config.yaml
encoder_fused_qkv: true
decoder_mlp_ratio: 6
decoder_qk_norm: true
beta2: 0.99
Rows from block 3 of the text decoder, named by matrix and row number. Rows with one number belong to one neuron. Each number is 128 + 24 x the weight over its row's rms, rounded and kept within 0 to 255. All counts start at 0. Numbers have three digits each. After the name is the row's rms in percent of the matrix's.
# fc1: MLP up (decoder.blocks.3.mlp.fc1.weight, 768x128), inputs 0-63
# fc2: MLP down (decoder.blocks.3.mlp.fc2.weight, 128x768, transposed), outputs 0-63
fc1.195 098:133107187108104147121132130120115130064132130118123121148098170126120165151125114129141079104124109109136137134135104177111118119130164148136134111125100084137113087125117100110117118119094088
fc2.195 100:118145124194094103154121166136132102144118102145127137162126157158118113071175135153104122149104151117101149173140133083149112097146120097096108129155103134144128136122160103132102119140146122
fc1.196 068:159136160152083123147091129145101122127181155116113137156159131099087153145138088165141076118127132126132117122098121178134139136121116133141166124131113169151099115123114143110148155110147083
fc2.196 071:151080154163103123154148096124093127122136092139136102156113146140121103098127117117116143156149145111143142144118153108100135109130158112111110108110133162156136165145118118156110169106097136
fc1.197 106:138165133115165128142120108129133125160122129145160099121167164117141163176088113129124153121112120094131101102164158136105102087131137161143130115138133149114131103112136106146113149147134103
fc2.197 105:161120130142139125094154101137115072166108156113135114107157145128129152142129158141128146116135105123151118103068124136135110138121139158112142105153112151130138142102148124098117144143145130
fc1.198 115:112147119145115125123135156137139143163113094089096138187126087090145111145146141135116095138136161132089156129089136141131164148117142136178140087157135072142161117137157156099111161098128138
fc2.198 115:136184145106119134149114095143144096109126154106153148115114127113102125098174138125109121162131172085128105125151142152113100104151119104115110148131136149151077109113166143154160111148137151
fc1.199 085:132146087133116163096155124094121109109137113167101147164138139144127151139133122085109106121148107156152122145087058149086127141136159080183147125116094148145108104162136149121093150121134108
fc2.199 090:122134084181113138076159124074101160108157140101181127083173121124134109116103135138087109139141105058102083102103138113129105115126115153118134110154084123148129121098178108132099139144114142
fc1.200 087:094123097122149116140158115093140110131094116140107102138179129103139117119131142145099115115146127118115135103098156128115191143125137117163103088138128119105157108159113135141132182156127089
fc2.200 089:156106137100086129098116108128105119156102129091128066121172116156148148145135162129111141094119093164112131120127134116105099125130106139127097106136126145113084175123134066109154142161139150
fc1.201 081:149088155124099108146102145120139111153127144161187113151163131089155119129142109148131147117101113144111115081117154127164123111150124100128153145162103132104099146092101107145158164117127105
fc2.201 086:154133106113140152083156148100089136169109147111100165119099113149118118106117128114147160082143169113119122174142158168142148113109136067113121118086156114160106118149128130102109109141105167
fc1.202 092:130125175140153115149179164136140122147129109164141105108121101098131085111091157137148106110136142160114125117123108101192131117074170140148138133072122138078128146161145166145165109121111136
fc2.202 098:134110100134134137147114167144128149131167165081140121135088155124132156091123158097089136138137129096111093102136082118110097139100142168129110135129117117111130145118121164173084131176109106
fc1.203 092:129119079130114111143121146111131140108159123105103162111097130138143181145156168144128130117121114129103100138149135123163173151131125081096159102157130140123121091142108138177153154119077097
fc2.203 100:132115143142095116098143118143138122142114127079120114139115130140129085130109106170180113106175188147132157156132103157129130133135132148148103128130124124126169077125140124128171177093142117
fc1.204 096:080117126138114099153117179110117150091125113117118141135101151119134131113108145125093117132120099168123149061118170181110126127168175112157165117126147108131138121108107129107109197152176128
fc2.204 102:146149112153117121123103142091123108154145145166144143127153107091094111159161081097122119116127115091145137166151125121170121106112086150093118090150148117096122080158128137091143134153079156
fc1.205 113:124109096111087144146124137117162168132106136119134144132125116095152109123155112081161154109141103116154097167090113134113116090130122147171140116146114145120146086117109091158112131130147114
fc2.205 109:166149115124109091133137108146089101117153099145160119129102135148081149151069112148122110147161136136143133111160127126183146151150115116130153142133154133134119131125110123123125140137142132
fc1.206 089:111127146133152142102122116155115084102106128139151106154153119131134125128164075144136136131148145104128153108122136141090104155112108116192141086132116179153125152113104160160138165135147139
fc2.206 094:121158123130127134080108156161157168125156085137114124163119097129155141137085152115155170137138142099118115127165103166148123151110102140126139132104107132146167090136139120144105092149112115
fc1.207 082:157128112069094119176103135129097073156104172106141160140087139115132142173094101125107128107128099124114121137132083133128140166113134138121164125143111105136093121127076096167129117147090139
fc2.207 087:112169069134130130132098083134102144128104155193123132071117114159127112116107139160117102154115166079095112110111191161168135125108109130138094150128136097161137150125134139115119140111141127
fc1.208 125:166133083150128115154125102120111172112071083153148189132138132153094139160136131117140151149109114115127131123132172104110141131122152137125133161102122117131149153139094141178129119144164137
fc2.208 118:107133121141151115092161130137120138124135090118130144147097105137135125128108102173163196097155125130124115129058138102128152104090178149144124129111121188115105135118112108149149085142149121
fc1.209 133:103134104096159141100111134172133107130113147131131132100155108156147128158118139100103146134134146129193081098120144139082117154135153134139145154099107177130141133127129115182143114153122135
fc2.209 123:157116094115099121164117099171139121167095115086108127119125109151150087107130152095082126167158116111148161121157128109130114130106135169138161109121125118125115115137111104138159111152124129
fc1.210 102:126130154117127081140113147104147126112072140150150125135132151117153144107120105130125112150128135153157168108133151135126172116097128088152186132120129105147118132148184117150124178107175138
fc2.210 112:124107111085121182141089140185158103097121096088132119111084145132148162131140125111120141105106114139110136132095131147105161112086175133083104156089128170133097085144098147133122147114098144
fc1.211 130:128109107128133119138133137115127122116103129135130101104103122128131138118164164096142103121104157151121145120110168145145155163082159115115137099100136072121110127135093143123115133129169115
fc2.211 113:132143118131136118097170136152106145103148121106131119148107128126192105152131126143109096138123080095122173113168094129148121164128140134103123146114140091122100130137153137104140121103102087
fc1.212 111:077105142101104145110135162156138108151211154114124147109110124135094088108137110120129120137140138145144128143087079164090147126133131128131098113114132115106157137147160145140117133125153133
fc2.212 107:113177157114149136161109151163124132113124100114129150114090133147126153155158111130092121116104086145130127112170165126116162120133124126133141122127121100078140103130090187144140083147108111
fc1.213 083:116124120170093186147128079136113103129121134136140121135122126175134102116149132126111141100121107144123131112127173169069108141106090177173117123128163097116140173153115106113091149141149093
fc2.213 089:124129109116100092171134123077164127111154158082199145107161141118160172094149151133112124178143118120152108109122137128109158156134140170120136097125106107155138110121118135151139162103147123
fc1.214 083:113102152128147092124137103121104117100116142136116140143131152113147128128142111168091184145147082188147156145130165140124093107104132155117163132094108194138152149099107157133141127131131112
fc2.214 090:111151099074139131167166116117111162141135110130135122121128134121107102135101109164143053144136158079130119126115099154209144145121123138120142100166166137140106131124114140119086107150101142
fc1.215 130:161105136120136136087143183109095121132117094118158098149104145146119136090136117093153119102114065181138146133087136105141104144140107134121117097121107119135143127113110132134126136085130105
fc2.215 126:151101108129167153104161085120127134118122126127104186102146121106107156115128107122157095155128066166107121123149123113136092159179148152118130146069113156120098155123131136153111134083121150