A small encoder-decoder audio transcriber, trained from scratch.
Model: 6.13M parameters, mfcc input, encoder arch conformer, encoder activation quick_gelu, encoder layers 6, encoder width 160, decoder width 128, decoder activation gelu.
Training: 6700 steps, batches of 64.
Rows from block 3 of the audio encoder of a small encoder-decoder audio transcriber, named by matrix and row number. Rows with one number belong to one neuron. Each number is 50 + 15 x the weight over its row's rms, rounded and kept within 0 to 99. All counts start at 0.
After each neuron's rows are labels from the 100 clips, of 14976, where the neuron reaches its highest value: "top examples" is what is common among them. Only what is clearly more common there than usual is listed. The data: short read English sentences (LibriTTS-R).
# fc1: second MLP up (encoder.blocks.3.mlp.fc1.weight, 640x160), inputs 32-63
# fc2: second MLP down (encoder.blocks.3.mlp.fc2.weight, 160x640, transposed), outputs 32-63

fc1.34:45 74 46 43 47 22 55 34 67 55 41 46 41 47 60 44 39 44 34 31 43 64 52 89 21 12 56 46 78 34 57 46
fc2.34:41 66 61 74 70 49 67 58 45 48 46 82 44 75 27 57 53 52 29 63 48 25 68 47 46 49 47 57 49 31 46 30
top examples: the word "me"

fc1.316:31 37 34 28 62 51 39 40 58 65 59 76 50 25 46 56 33 35 35 54 65 80 64 30 42 45 61 47 42 40 27 58
fc2.316:75 44 76 59 46 56 26 51 28 44 79 65 49 66 40 63 62 39 25 20 70 31 61 34 49 49 75 65 49 65 61 54
top examples: the word "she"

fc1.146:24 51 59 46 34 22 47 26 56 28 41 38 50 25 24 49 41 25 30 39 68 66 45 52 75 77 16 55 41 52 52 45
fc2.146:46 53 63 74 81 70 36 49 42 39 31 74 64 66 40 66 56 43 45 51 34 49 54 57 41 52 56 61 31 29 53 56
top examples: the word "the"

fc1.351:32 62 57 52 78 56 59 22 26 55 54 24 31 65 56 40 61 36 21 27 66 51 59 43 63 60 39 53 45 60 62 45
fc2.351:26 26 72 57 71 46 59 34 32 57 41 48 30 59 45 45 60 29 35 63 46 58 45 48 59 62 32 63 69 77 21 64
top examples: the word "the"

fc1.219:39 77 33 38 67 46 60 61 45 64 34 57 36 43 48 35 31 40 89 30 84 52 54 41 49 49 36 26 47 54 55 37
fc2.219:58 37 79 46 34 24 18 32 51 67 51 57 62 61 56 74 42 41 43 64 36 66 56 38 52 60 58 41 47 81 72 38
top examples: voice: female; the word "of"

fc1.475:39 27 62 43 72 44 58 42 46 54 48 59 29 44 43 38 67 82 38 52 43 65 47 48 46 82 44 43 53 55 60 42
fc2.475:62 49 45 69 49 60 45 63 56 48 47 50 41 68 59 42 56 47 30 82 49 37 46 49 39 57 46 32 47 20 66 59
top examples: the word "that"

fc1.536:21 71 51 60 59 44 47 36 52 47 34 47 25 62 57 35 60 48 68 51 84 46 47 71 17 57 49 42 30 48 55 68
fc2.536:68 61 45 43 58 59 48 32 48 42 19 34 20 23 28 68 64 63 29 35 53 40 49 39 49 35 67 17 35 52 46 39
top examples: the word "that"

fc1.630:34 37 47 21 78 45 38 69 49 32 26 57 63 41 43 53 29 69 57 29 48 68 67 68 51 18 10 58 55 58 52 49
fc2.630:31 43 38 42 48 45 47 21 51 67 54 65 21 50 55 87 51 42 65 64 53 48 53 36 47 16 79 10 31 49 30 53
top examples: the word "said"

fc1.31:32 63 48 56 64 50 72 42 52 40 43 54 13 53 62 58 54 49 57 36 83 62 64 61 57 48 48 59 57 49 37 69
fc2.31:66 80 15 35 53 55 58 25 36 69 41 33 47 38 62 36 67 21 19 35 42 64 53 64 59 47 51 54 47 48 63 59
top examples: the word "that"

fc1.553:61 95 31 74 68 70 40 49 55 53 65 43 23 53 36 48 55 35 46 51 68 52 46 49 64 78 47 67 69 59 38 45
fc2.553:63 48 48 27 53 72 62 43 64 53 17 60 74 30 55 38 52 36 44 59 22 27 48 38 42 61 47 39 43 37 53 44
top examples: the word "it"

fc1.129:78 27 54 63 17 68 87 35 10 33 49 44 58 25 33 51 36 26 51 39 36 74 65 49 47 50 87 50 42 39 28 39
fc2.129:41 41 64 74 59 27 15 38 64 58 39 71 74 42 40 66 26 39 44 72 68 66 38 41 48 18 42 45 32 59 47 34
top examples: the word "i"

fc1.539:25 50 35 44 37 43 67 34 76 38 57 39 38 53 30 20 37 34 45 60 69 47 54 54 42 46 59 51 52 46 48 74
fc2.539:72 74 50 65 38 48 10 63 56 94 47 68 57 61 59 52 42 29 48 63 42 32 57 67 33 49 25 87 51 45 53 50
top examples: the word "yes"

fc1.550:57 48 28 34 33 42 70 76 36 33 49 42 65 52 87 55 37 64 38 57 39 46 45 43 26 64 40 80 45 54 51 50
fc2.550:61 67 60 43 62 56 65 42 54 59 36 62 48 38 10 64 64 36 51 50 23 39 58 34 54 26 40 58 37 50 70 64
top examples: the word "not"

fc1.639:59 61 39 30 69 57 66 43 34 66 46 62 43 32 31 43 48 63 51 39 64 50 48 46 67 64 43 54 68 58 76 56
fc2.639:74 38 58 74 30 51 44 57 50 41 46 66 49 45 47 34 49 56 49 43 67 23 39 54 55 49 61 27 53 50 61 36
top examples: the word "the"

fc1.528:45 49 68 48 53 79 66 56 66 39 52 22 36 41 53 40 60 32 63 25 58 50 60 25 75 49 64 86 55 55 46 36
fc2.528:62 37 20 65 92 59 63 38 73 73 42 23 26 58 26 46 65 40 34 68 47 48 42 58 39 84 39 56 48 63 49 63
top examples: the word "the"; the word "of"

fc1.119:75 37 74 24 27 57 46 50 35 50 63 75 57 56 42 61 25 54 52 38 56 55 34 42 50 72 37 47 20 28 39 56
fc2.119:72 54 10 54 66 58 96 52 43 44 36 36 56 46 45 67 46 51 54 55 36 56 51 40 59 50 49 54 87 59 30 40
top examples: the word "was"

fc1.500:50 60 47 39 60 35 63 17 21 64 48 73 84 57 42 72 54 64 53 12 65 33 30 70 42 28 78 45 36 45 42 64
fc2.500:58 58 30 47 58 60 59 60 50 68 19 43 63 39 45 20 54 56 45 44 44 54 48 58 69 37 45 52 65 41 50 50
top examples: the word "we"; the word "be"

fc1.469:40 48 59 13 60 50 63 36 32 22 50 57 66 39 29 45 70 41 73 45 61 56 37 52 35 42 36 39 52 55 13 62
fc2.469:69 37 59 55 62 51 47 65 52 53 37 19 64 77 45 47 50 46 77 32 43 65 51 49 50 61 60 52 66 37 35 53
top examples: the word "was"; the word "it"

fc1.241:64 41 71 57 63 33 19 56 51 42 31 57 25 46 39 51 51 48 81 55 74 40 57 53 64 74 53 58 77 30 50 64
fc2.241:34 68 57 48 46 65 35 25 39 31 55 54 30 62 54 46 54 49 53 45 34 55 42 58 65 57 68 23 56 62 47 57
top examples: the word "and"

fc1.610:31 49 49 79 64 60 53 50 29 28 40 46 40 66 58 67 68 57 78 51 61 66 62 65 43 37 65 57 58 29 44 38
fc2.610:92 52 31 41 45 18 30 35 34 56 29 50 50 80 63 62 57 54 66 36 25 35 66 57 26 49 30 26 50 43 56 60
top examples: the word "you"

fc1.247:47 31 46 38 46 43 53 36 65 59 56 37 41 66 30 38 47 27 36 60 18 38 38 61 48 38 37 28 57 48 55 58
fc2.247:76 38 59 62 41 55 67 27 54 21 64 54 56 32 60 62 34 31 50 57 53 59 41 69 54 49 39 32 58 36 54 57
top examples: the word "his"; the word "is"

fc1.542:52 69 54 33 55 71 31 46 43 44 60 43 32 25 34 47 68 45 38 82 35 52 50 52 50 51 41 24 67 46 33 00
fc2.542:48 42 21 41 57 19 44 13 44 48 64 50 36 52 72 69 53 50 46 49 49 48 59 50 45 56 51 60 64 61 25 52
top examples: the word "that"

fc1.143:64 53 82 30 63 53 55 58 44 69 56 54 54 45 31 54 28 54 58 50 62 69 35 71 39 67 38 40 41 41 44 29
fc2.143:43 38 52 61 68 44 68 39 34 50 27 37 75 44 39 41 40 41 29 74 56 83 53 61 54 32 42 29 48 57 25 50
top examples: the word "i"

fc1.521:46 44 30 47 59 49 62 45 47 77 44 61 23 48 34 65 45 48 44 64 26 28 71 56 55 55 17 73 73 57 50 44
fc2.521:46 39 44 80 29 45 45 41 84 30 32 49 71 84 42 51 54 63 64 61 30 60 51 45 62 40 52 29 61 78 41 46
top examples: the word "is"

fc1.148:58 67 46 59 36 99 69 49 40 62 49 37 48 55 43 61 48 46 35 40 66 25 60 73 63 28 71 53 78 48 43 67
fc2.148:44 43 75 52 64 19 73 68 64 49 61 40 47 44 65 34 48 07 36 62 36 56 29 69 24 76 47 28 35 62 50 28
top examples: the word "and"

fc1.414:57 56 79 51 26 41 82 23 45 35 68 33 61 66 45 50 41 75 44 61 31 63 56 63 45 59 43 62 43 40 21 56
fc2.414:69 60 18 57 82 64 61 43 38 58 30 50 76 44 42 60 34 20 17 21 54 23 52 50 48 43 65 33 77 71 48 47
top examples: the word "she"

fc1.187:32 67 49 59 45 61 55 48 22 49 58 28 15 58 67 62 53 60 56 63 61 51 31 44 53 47 45 28 40 39 33 41
fc2.187:62 73 30 53 23 40 52 71 19 72 68 15 28 56 47 36 60 61 51 66 45 45 34 58 46 62 31 41 67 18 46 59
top examples: the word "but"

fc1.433:41 79 72 76 41 58 78 44 58 43 74 71 76 33 42 23 54 37 66 42 51 61 65 56 70 50 29 39 42 50 63 69
fc2.433:67 60 29 23 65 37 50 50 66 60 30 82 37 61 22 50 43 70 49 54 39 58 51 50 68 45 43 80 31 32 64 63
top examples: the word "me"

fc1.26:44 71 60 81 51 41 42 45 46 88 84 54 44 33 50 63 52 43 25 30 43 74 55 47 43 34 25 27 50 48 53 52
fc2.26:15 45 20 36 34 47 61 41 55 44 50 21 39 47 57 77 58 63 48 60 44 53 55 32 45 48 68 59 27 66 70 44
top examples: the word "he"

fc1.478:64 69 65 54 40 44 61 58 33 41 66 09 70 50 63 51 68 71 75 31 64 54 36 34 48 77 52 53 50 74 58 50
fc2.478:25 15 61 65 46 57 61 63 57 47 47 59 62 54 32 52 42 57 62 66 47 44 58 65 39 39 49 48 34 55 52 74
top examples: the word "of"

fc1.47:67 66 98 30 85 58 48 50 50 42 43 27 41 26 55 59 46 44 43 33 58 63 45 56 39 22 07 35 55 54 27 60
fc2.47:43 54 81 94 25 47 79 51 51 44 44 69 61 58 47 74 46 45 37 50 39 35 42 44 41 36 38 46 45 64 53 43
top examples: the word "i"

fc1.295:51 50 41 31 45 50 38 41 61 52 62 31 53 45 41 23 42 38 49 39 63 57 57 67 40 62 28 30 49 13 31 46
fc2.295:52 59 49 46 52 59 55 38 35 71 54 26 60 69 71 50 25 76 59 37 49 60 65 47 39 50 24 47 42 32 84 47
top examples: the word "you"

fc1.267:36 46 20 52 35 79 53 77 70 60 47 28 58 46 56 44 48 40 52 45 46 60 40 50 53 38 63 63 52 48 65 60
fc2.267:66 31 72 63 41 37 50 48 38 31 49 55 50 23 49 35 89 32 40 39 46 62 48 29 35 20 30 64 55 49 38 53
top examples: the word "he"

fc1.498:56 35 52 61 36 47 50 29 42 46 48 43 65 49 48 36 35 51 76 69 65 59 70 66 31 67 64 60 55 56 91 51
fc2.498:54 23 59 50 62 55 49 49 45 50 70 69 52 68 68 54 39 33 87 54 31 39 50 56 47 64 52 31 44 59 39 25
top examples: the word "of"

fc1.423:29 49 53 51 45 60 35 53 73 38 31 55 40 26 56 40 49 53 50 30 61 34 40 53 93 77 12 63 64 54 41 40
fc2.423:24 63 48 32 60 49 45 50 31 56 51 62 56 59 61 61 59 17 45 54 56 51 48 40 53 63 48 45 27 39 60 54
top examples: the word "the"

fc1.154:50 38 41 59 49 46 33 45 65 65 47 34 38 50 56 48 46 68 45 48 29 39 27 43 36 33 36 50 50 64 42 34
fc2.154:30 35 48 36 41 40 21 25 21 25 52 44 69 67 54 62 64 52 31 35 67 68 46 45 57 55 47 49 58 40 58 45
top examples: the word "to"

fc1.209:52 53 49 72 38 50 24 33 58 37 44 48 57 57 42 62 59 29 60 38 74 55 46 36 50 36 54 49 40 27 33 53
fc2.209:50 56 67 55 06 44 61 40 49 49 45 66 28 36 81 36 47 34 38 36 60 12 35 47 53 44 51 38 59 70 45 75
top examples: the word "and"

fc1.115:50 62 51 80 49 55 74 57 62 51 74 43 28 37 41 44 74 64 17 44 51 45 51 45 67 56 51 51 59 42 44 64
fc2.115:41 56 59 33 51 48 34 34 49 47 23 23 40 52 46 41 59 55 35 58 17 35 51 46 22 52 76 38 35 51 20 59
top examples: the word "said"

fc1.30:59 72 52 50 22 32 57 56 51 86 54 48 64 73 52 60 54 54 43 50 37 30 57 37 81 63 42 81 31 50 78 62
fc2.30:71 72 51 36 47 54 53 63 72 41 56 36 43 33 32 43 39 49 44 25 30 62 46 41 65 82 58 54 78 49 60 44
top examples: the word "was"

fc1.13:39 64 70 75 43 53 27 52 54 75 53 81 39 42 54 66 59 43 51 37 35 63 56 41 21 47 56 67 45 41 40 36
fc2.13:69 42 21 50 60 50 81 61 53 54 76 09 41 36 51 35 51 81 41 38 23 50 45 53 59 36 20 66 51 63 41 21
top examples: the word "he"

fc1.269:22 53 52 55 23 49 40 83 39 30 66 52 50 50 26 24 41 45 27 15 39 43 47 44 64 68 42 29 55 70 38 61
fc2.269:42 65 63 48 72 65 23 54 42 47 53 32 60 55 57 45 64 57 60 42 99 39 54 44 47 50 71 53 27 37 64 44
top examples: the word "a"

fc1.20:58 70 53 37 39 52 67 40 39 52 52 41 59 70 71 61 37 44 49 29 92 37 57 38 62 75 56 55 44 43 59 63
fc2.20:49 30 49 59 43 49 76 24 66 25 57 40 42 73 77 41 52 51 73 63 42 51 46 38 40 62 44 67 31 54 66 40
top examples: voice: female

fc1.484:38 33 38 26 35 49 74 58 56 47 48 30 35 30 52 30 45 58 58 56 46 50 36 38 54 36 53 53 52 37 59 33
fc2.484:63 57 33 60 41 68 77 44 47 40 58 62 42 58 40 37 39 56 53 54 68 49 49 63 31 61 49 61 30 77 33 49
top examples: the word "not"

fc1.250:58 53 99 51 88 53 70 19 35 61 76 57 46 35 50 36 59 48 42 31 45 37 65 58 60 44 15 62 38 46 38 55
fc2.250:53 40 93 33 72 65 22 52 44 51 51 41 70 76 80 78 73 36 54 69 47 53 44 69 45 72 19 35 24 57 36 25
top examples: the word "i"

fc1.589:18 77 29 60 47 23 67 24 65 28 65 41 55 28 45 51 42 55 37 45 45 58 58 54 36 52 59 46 45 50 48 60
fc2.589:62 53 51 61 64 31 27 58 16 47 32 56 40 65 81 49 43 56 40 39 52 77 38 72 44 51 47 47 46 50 71 50
top examples: the word "was"

fc1.349:38 46 43 37 37 56 16 68 55 61 55 44 46 50 62 40 53 77 59 38 24 27 45 52 34 34 32 23 44 59 53 46
fc2.349:51 31 43 46 55 43 69 57 58 46 59 70 41 56 45 46 81 63 57 32 46 74 60 72 22 50 45 42 61 30 32 75
top examples: voice: female

fc1.591:41 76 59 60 23 68 58 44 45 47 62 41 63 79 69 53 63 28 67 26 69 15 67 51 62 48 46 52 48 62 21 68
fc2.591:22 33 43 59 68 42 72 55 36 73 57 51 54 65 46 36 42 39 62 70 26 45 43 53 21 60 36 53 64 54 38 37
top examples: the word "no"; the word "know"

fc1.160:34 63 38 52 54 50 36 65 63 33 52 36 32 45 30 51 31 59 61 53 54 23 43 42 49 56 26 51 60 46 28 53
fc2.160:37 56 31 47 31 58 39 40 76 55 51 61 48 39 37 59 58 73 54 35 73 64 54 56 23 31 42 62 49 31 57 49
top examples: the word "you"

fc1.344:22 71 65 47 52 31 44 56 53 39 55 37 46 47 54 52 67 52 81 55 63 44 73 49 42 71 38 18 44 56 47 41
fc2.344:62 56 07 38 54 47 66 66 53 41 47 43 55 24 56 17 55 22 25 33 47 62 40 64 50 46 62 43 83 64 24 63
top examples: the word "it"

fc1.48:50 53 18 65 37 60 58 25 80 28 51 77 38 69 36 39 61 25 59 73 82 74 39 40 48 42 39 49 51 38 24 58
fc2.48:29 34 62 75 83 23 59 37 86 43 47 55 35 56 67 65 37 59 56 44 45 47 60 58 32 31 54 37 41 68 50 33
top examples: the word "he"

fc1.604:46 50 44 21 46 32 39 40 55 41 41 39 62 49 15 59 36 19 40 65 57 58 52 19 45 34 42 62 41 51 68 48
fc2.604:61 55 50 53 46 41 30 49 63 56 48 57 65 75 55 49 49 40 60 40 14 23 43 61 64 80 54 21 71 39 27 46
top examples: the word "is"

fc1.635:31 49 34 57 52 51 82 51 86 36 51 37 25 44 49 48 42 92 37 40 35 60 73 33 51 75 77 38 45 49 36 21
fc2.635:21 78 20 48 30 48 88 42 36 47 63 62 39 46 43 63 61 39 52 54 56 30 38 54 58 28 48 28 65 37 44 57
top examples: the word "and"

fc1.527:58 41 63 20 64 49 87 39 50 56 40 16 43 41 43 49 49 45 16 29 41 55 51 63 75 78 39 86 52 56 37 53
fc2.527:61 32 41 44 36 51 50 19 50 41 57 63 59 62 55 69 45 48 69 68 10 60 47 52 53 23 37 75 58 48 36 34
top examples: the word "the"; voice: male; the word "said"

fc1.345:18 68 36 45 34 48 44 34 54 38 59 27 37 40 45 69 48 63 41 65 49 43 72 36 48 74 42 42 32 57 26 73
fc2.345:30 72 08 33 60 46 34 41 55 50 45 48 45 59 50 22 54 63 54 64 51 45 49 66 39 56 26 59 63 46 56 33
top examples: the word "not"

fc1.477:45 41 47 47 56 43 53 78 65 49 41 68 46 54 46 39 46 50 54 63 71 55 53 50 75 64 35 67 75 62 66 62
fc2.477:73 65 58 45 55 47 49 77 64 50 31 43 36 57 48 33 45 48 30 30 43 31 42 54 52 40 56 54 50 47 63 38
top examples: the word "is"

fc1.335:14 23 58 50 86 61 47 33 38 38 56 53 68 68 55 25 43 38 65 41 57 65 35 64 43 43 57 59 63 50 41 56
fc2.335:25 72 69 42 64 28 46 61 26 31 83 43 63 69 46 55 45 71 47 86 40 61 47 35 58 38 42 30 34 46 47 41
top examples: voice: male; the word "i"

fc1.44:56 48 36 21 09 49 40 49 57 57 40 53 48 39 25 45 23 38 65 66 45 47 61 45 39 45 57 49 45 38 57 24
fc2.44:67 40 09 73 61 67 56 33 48 35 30 64 44 43 70 69 57 41 48 67 35 71 59 41 70 54 67 60 71 63 46 36
top examples: the word "it"

fc1.139:15 64 96 69 50 52 44 53 37 67 60 74 55 40 73 41 31 53 44 50 57 55 46 47 58 54 13 34 65 70 31 48
fc2.139:60 51 33 12 65 39 48 47 29 38 52 53 60 57 54 36 68 55 46 66 49 55 54 53 28 39 61 53 47 74 40 27
top examples: the word "to"

fc1.347:61 38 35 58 48 45 32 51 33 31 51 39 61 22 54 44 55 37 50 67 42 37 57 60 29 67 36 75 49 49 44 60
fc2.347:64 59 25 34 75 35 71 33 30 54 24 52 62 66 59 61 45 47 40 47 53 67 58 37 57 75 41 97 46 54 83 59
top examples: the word "not"

fc1.82:55 50 28 60 26 41 31 44 32 53 50 47 46 41 55 53 33 63 64 58 57 34 50 33 44 63 69 54 52 38 51 36
fc2.82:40 36 42 56 58 52 20 38 63 42 57 38 64 62 57 57 33 60 59 51 38 34 44 41 57 25 49 48 54 62 49 53
top examples: the word "go"

fc1.7:42 54 73 60 51 33 59 58 80 55 51 54 52 32 46 43 51 58 33 51 90 28 40 56 52 77 74 68 67 31 61 29
fc2.7:68 61 71 42 55 19 54 45 46 48 71 48 76 75 71 30 43 52 76 58 49 58 49 59 32 47 53 77 59 64 61 70
top examples: voice: male

fc1.238:53 80 47 49 71 76 40 56 55 58 55 44 36 68 17 64 61 55 58 45 43 55 52 59 39 58 46 42 62 65 55 47
fc2.238:49 35 53 44 72 27 09 70 54 61 49 37 67 87 24 58 26 30 39 15 43 55 69 57 27 58 58 43 54 70 80 64
top examples: the word "of"

fc1.234:59 50 54 44 49 77 36 65 75 50 20 36 51 49 39 43 54 36 52 61 36 48 43 52 16 28 50 89 58 54 37 77
fc2.234:23 44 51 60 49 35 53 57 45 67 67 48 43 51 62 65 43 71 43 42 31 62 69 70 29 44 77 42 59 51 62 66
top examples: the word "of"

fc1.81:59 45 54 69 32 70 65 55 47 73 50 65 28 69 53 42 60 80 69 43 79 31 47 56 34 28 67 47 26 51 26 50
fc2.81:61 64 47 41 57 46 53 55 49 31 55 75 48 64 58 78 58 54 58 50 19 53 54 45 49 48 53 40 73 37 27 53
top examples: the word "his"

fc1.511:45 59 37 58 46 44 38 61 24 25 83 69 57 77 35 39 61 63 37 43 59 35 53 66 62 35 37 41 47 66 54 43
fc2.511:63 53 45 50 46 50 49 61 32 52 51 75 62 28 48 55 38 56 83 39 82 62 43 41 32 63 48 43 28 66 32 54
top examples: the word "of"

fc1.264:20 46 19 66 32 63 29 46 53 45 59 24 48 85 56 71 57 53 45 47 47 54 57 53 62 49 65 58 62 70 45 32
fc2.264:56 70 89 76 40 51 91 60 59 55 30 75 76 41 32 46 62 56 74 54 48 34 53 53 43 35 54 42 15 28 48 55
top examples: voice: female

fc1.270:65 35 52 48 44 60 57 26 70 53 48 33 60 49 78 45 47 64 46 39 58 19 54 36 54 49 50 64 33 24 46 54
fc2.270:66 46 36 49 53 42 15 61 44 63 42 34 69 24 60 53 44 39 68 60 51 65 64 55 43 82 23 29 62 38 51 27
top examples: the word "what"

fc1.389:63 47 37 33 29 29 64 60 38 45 62 44 87 34 66 11 53 48 72 32 66 59 54 25 77 49 43 47 46 43 29 24
fc2.389:32 44 57 34 33 51 47 42 48 41 33 19 42 55 61 70 43 65 27 41 44 24 41 61 27 59 69 62 66 64 63 49
top examples: the word "of"

fc1.354:54 59 58 51 31 61 43 55 52 39 61 56 55 67 73 46 49 34 61 52 58 34 55 40 31 43 37 40 31 19 50 42
fc2.354:69 65 62 58 16 64 34 48 70 22 18 46 39 65 44 63 67 52 55 46 47 62 53 36 58 57 28 44 63 44 28 48
top examples: the word "i"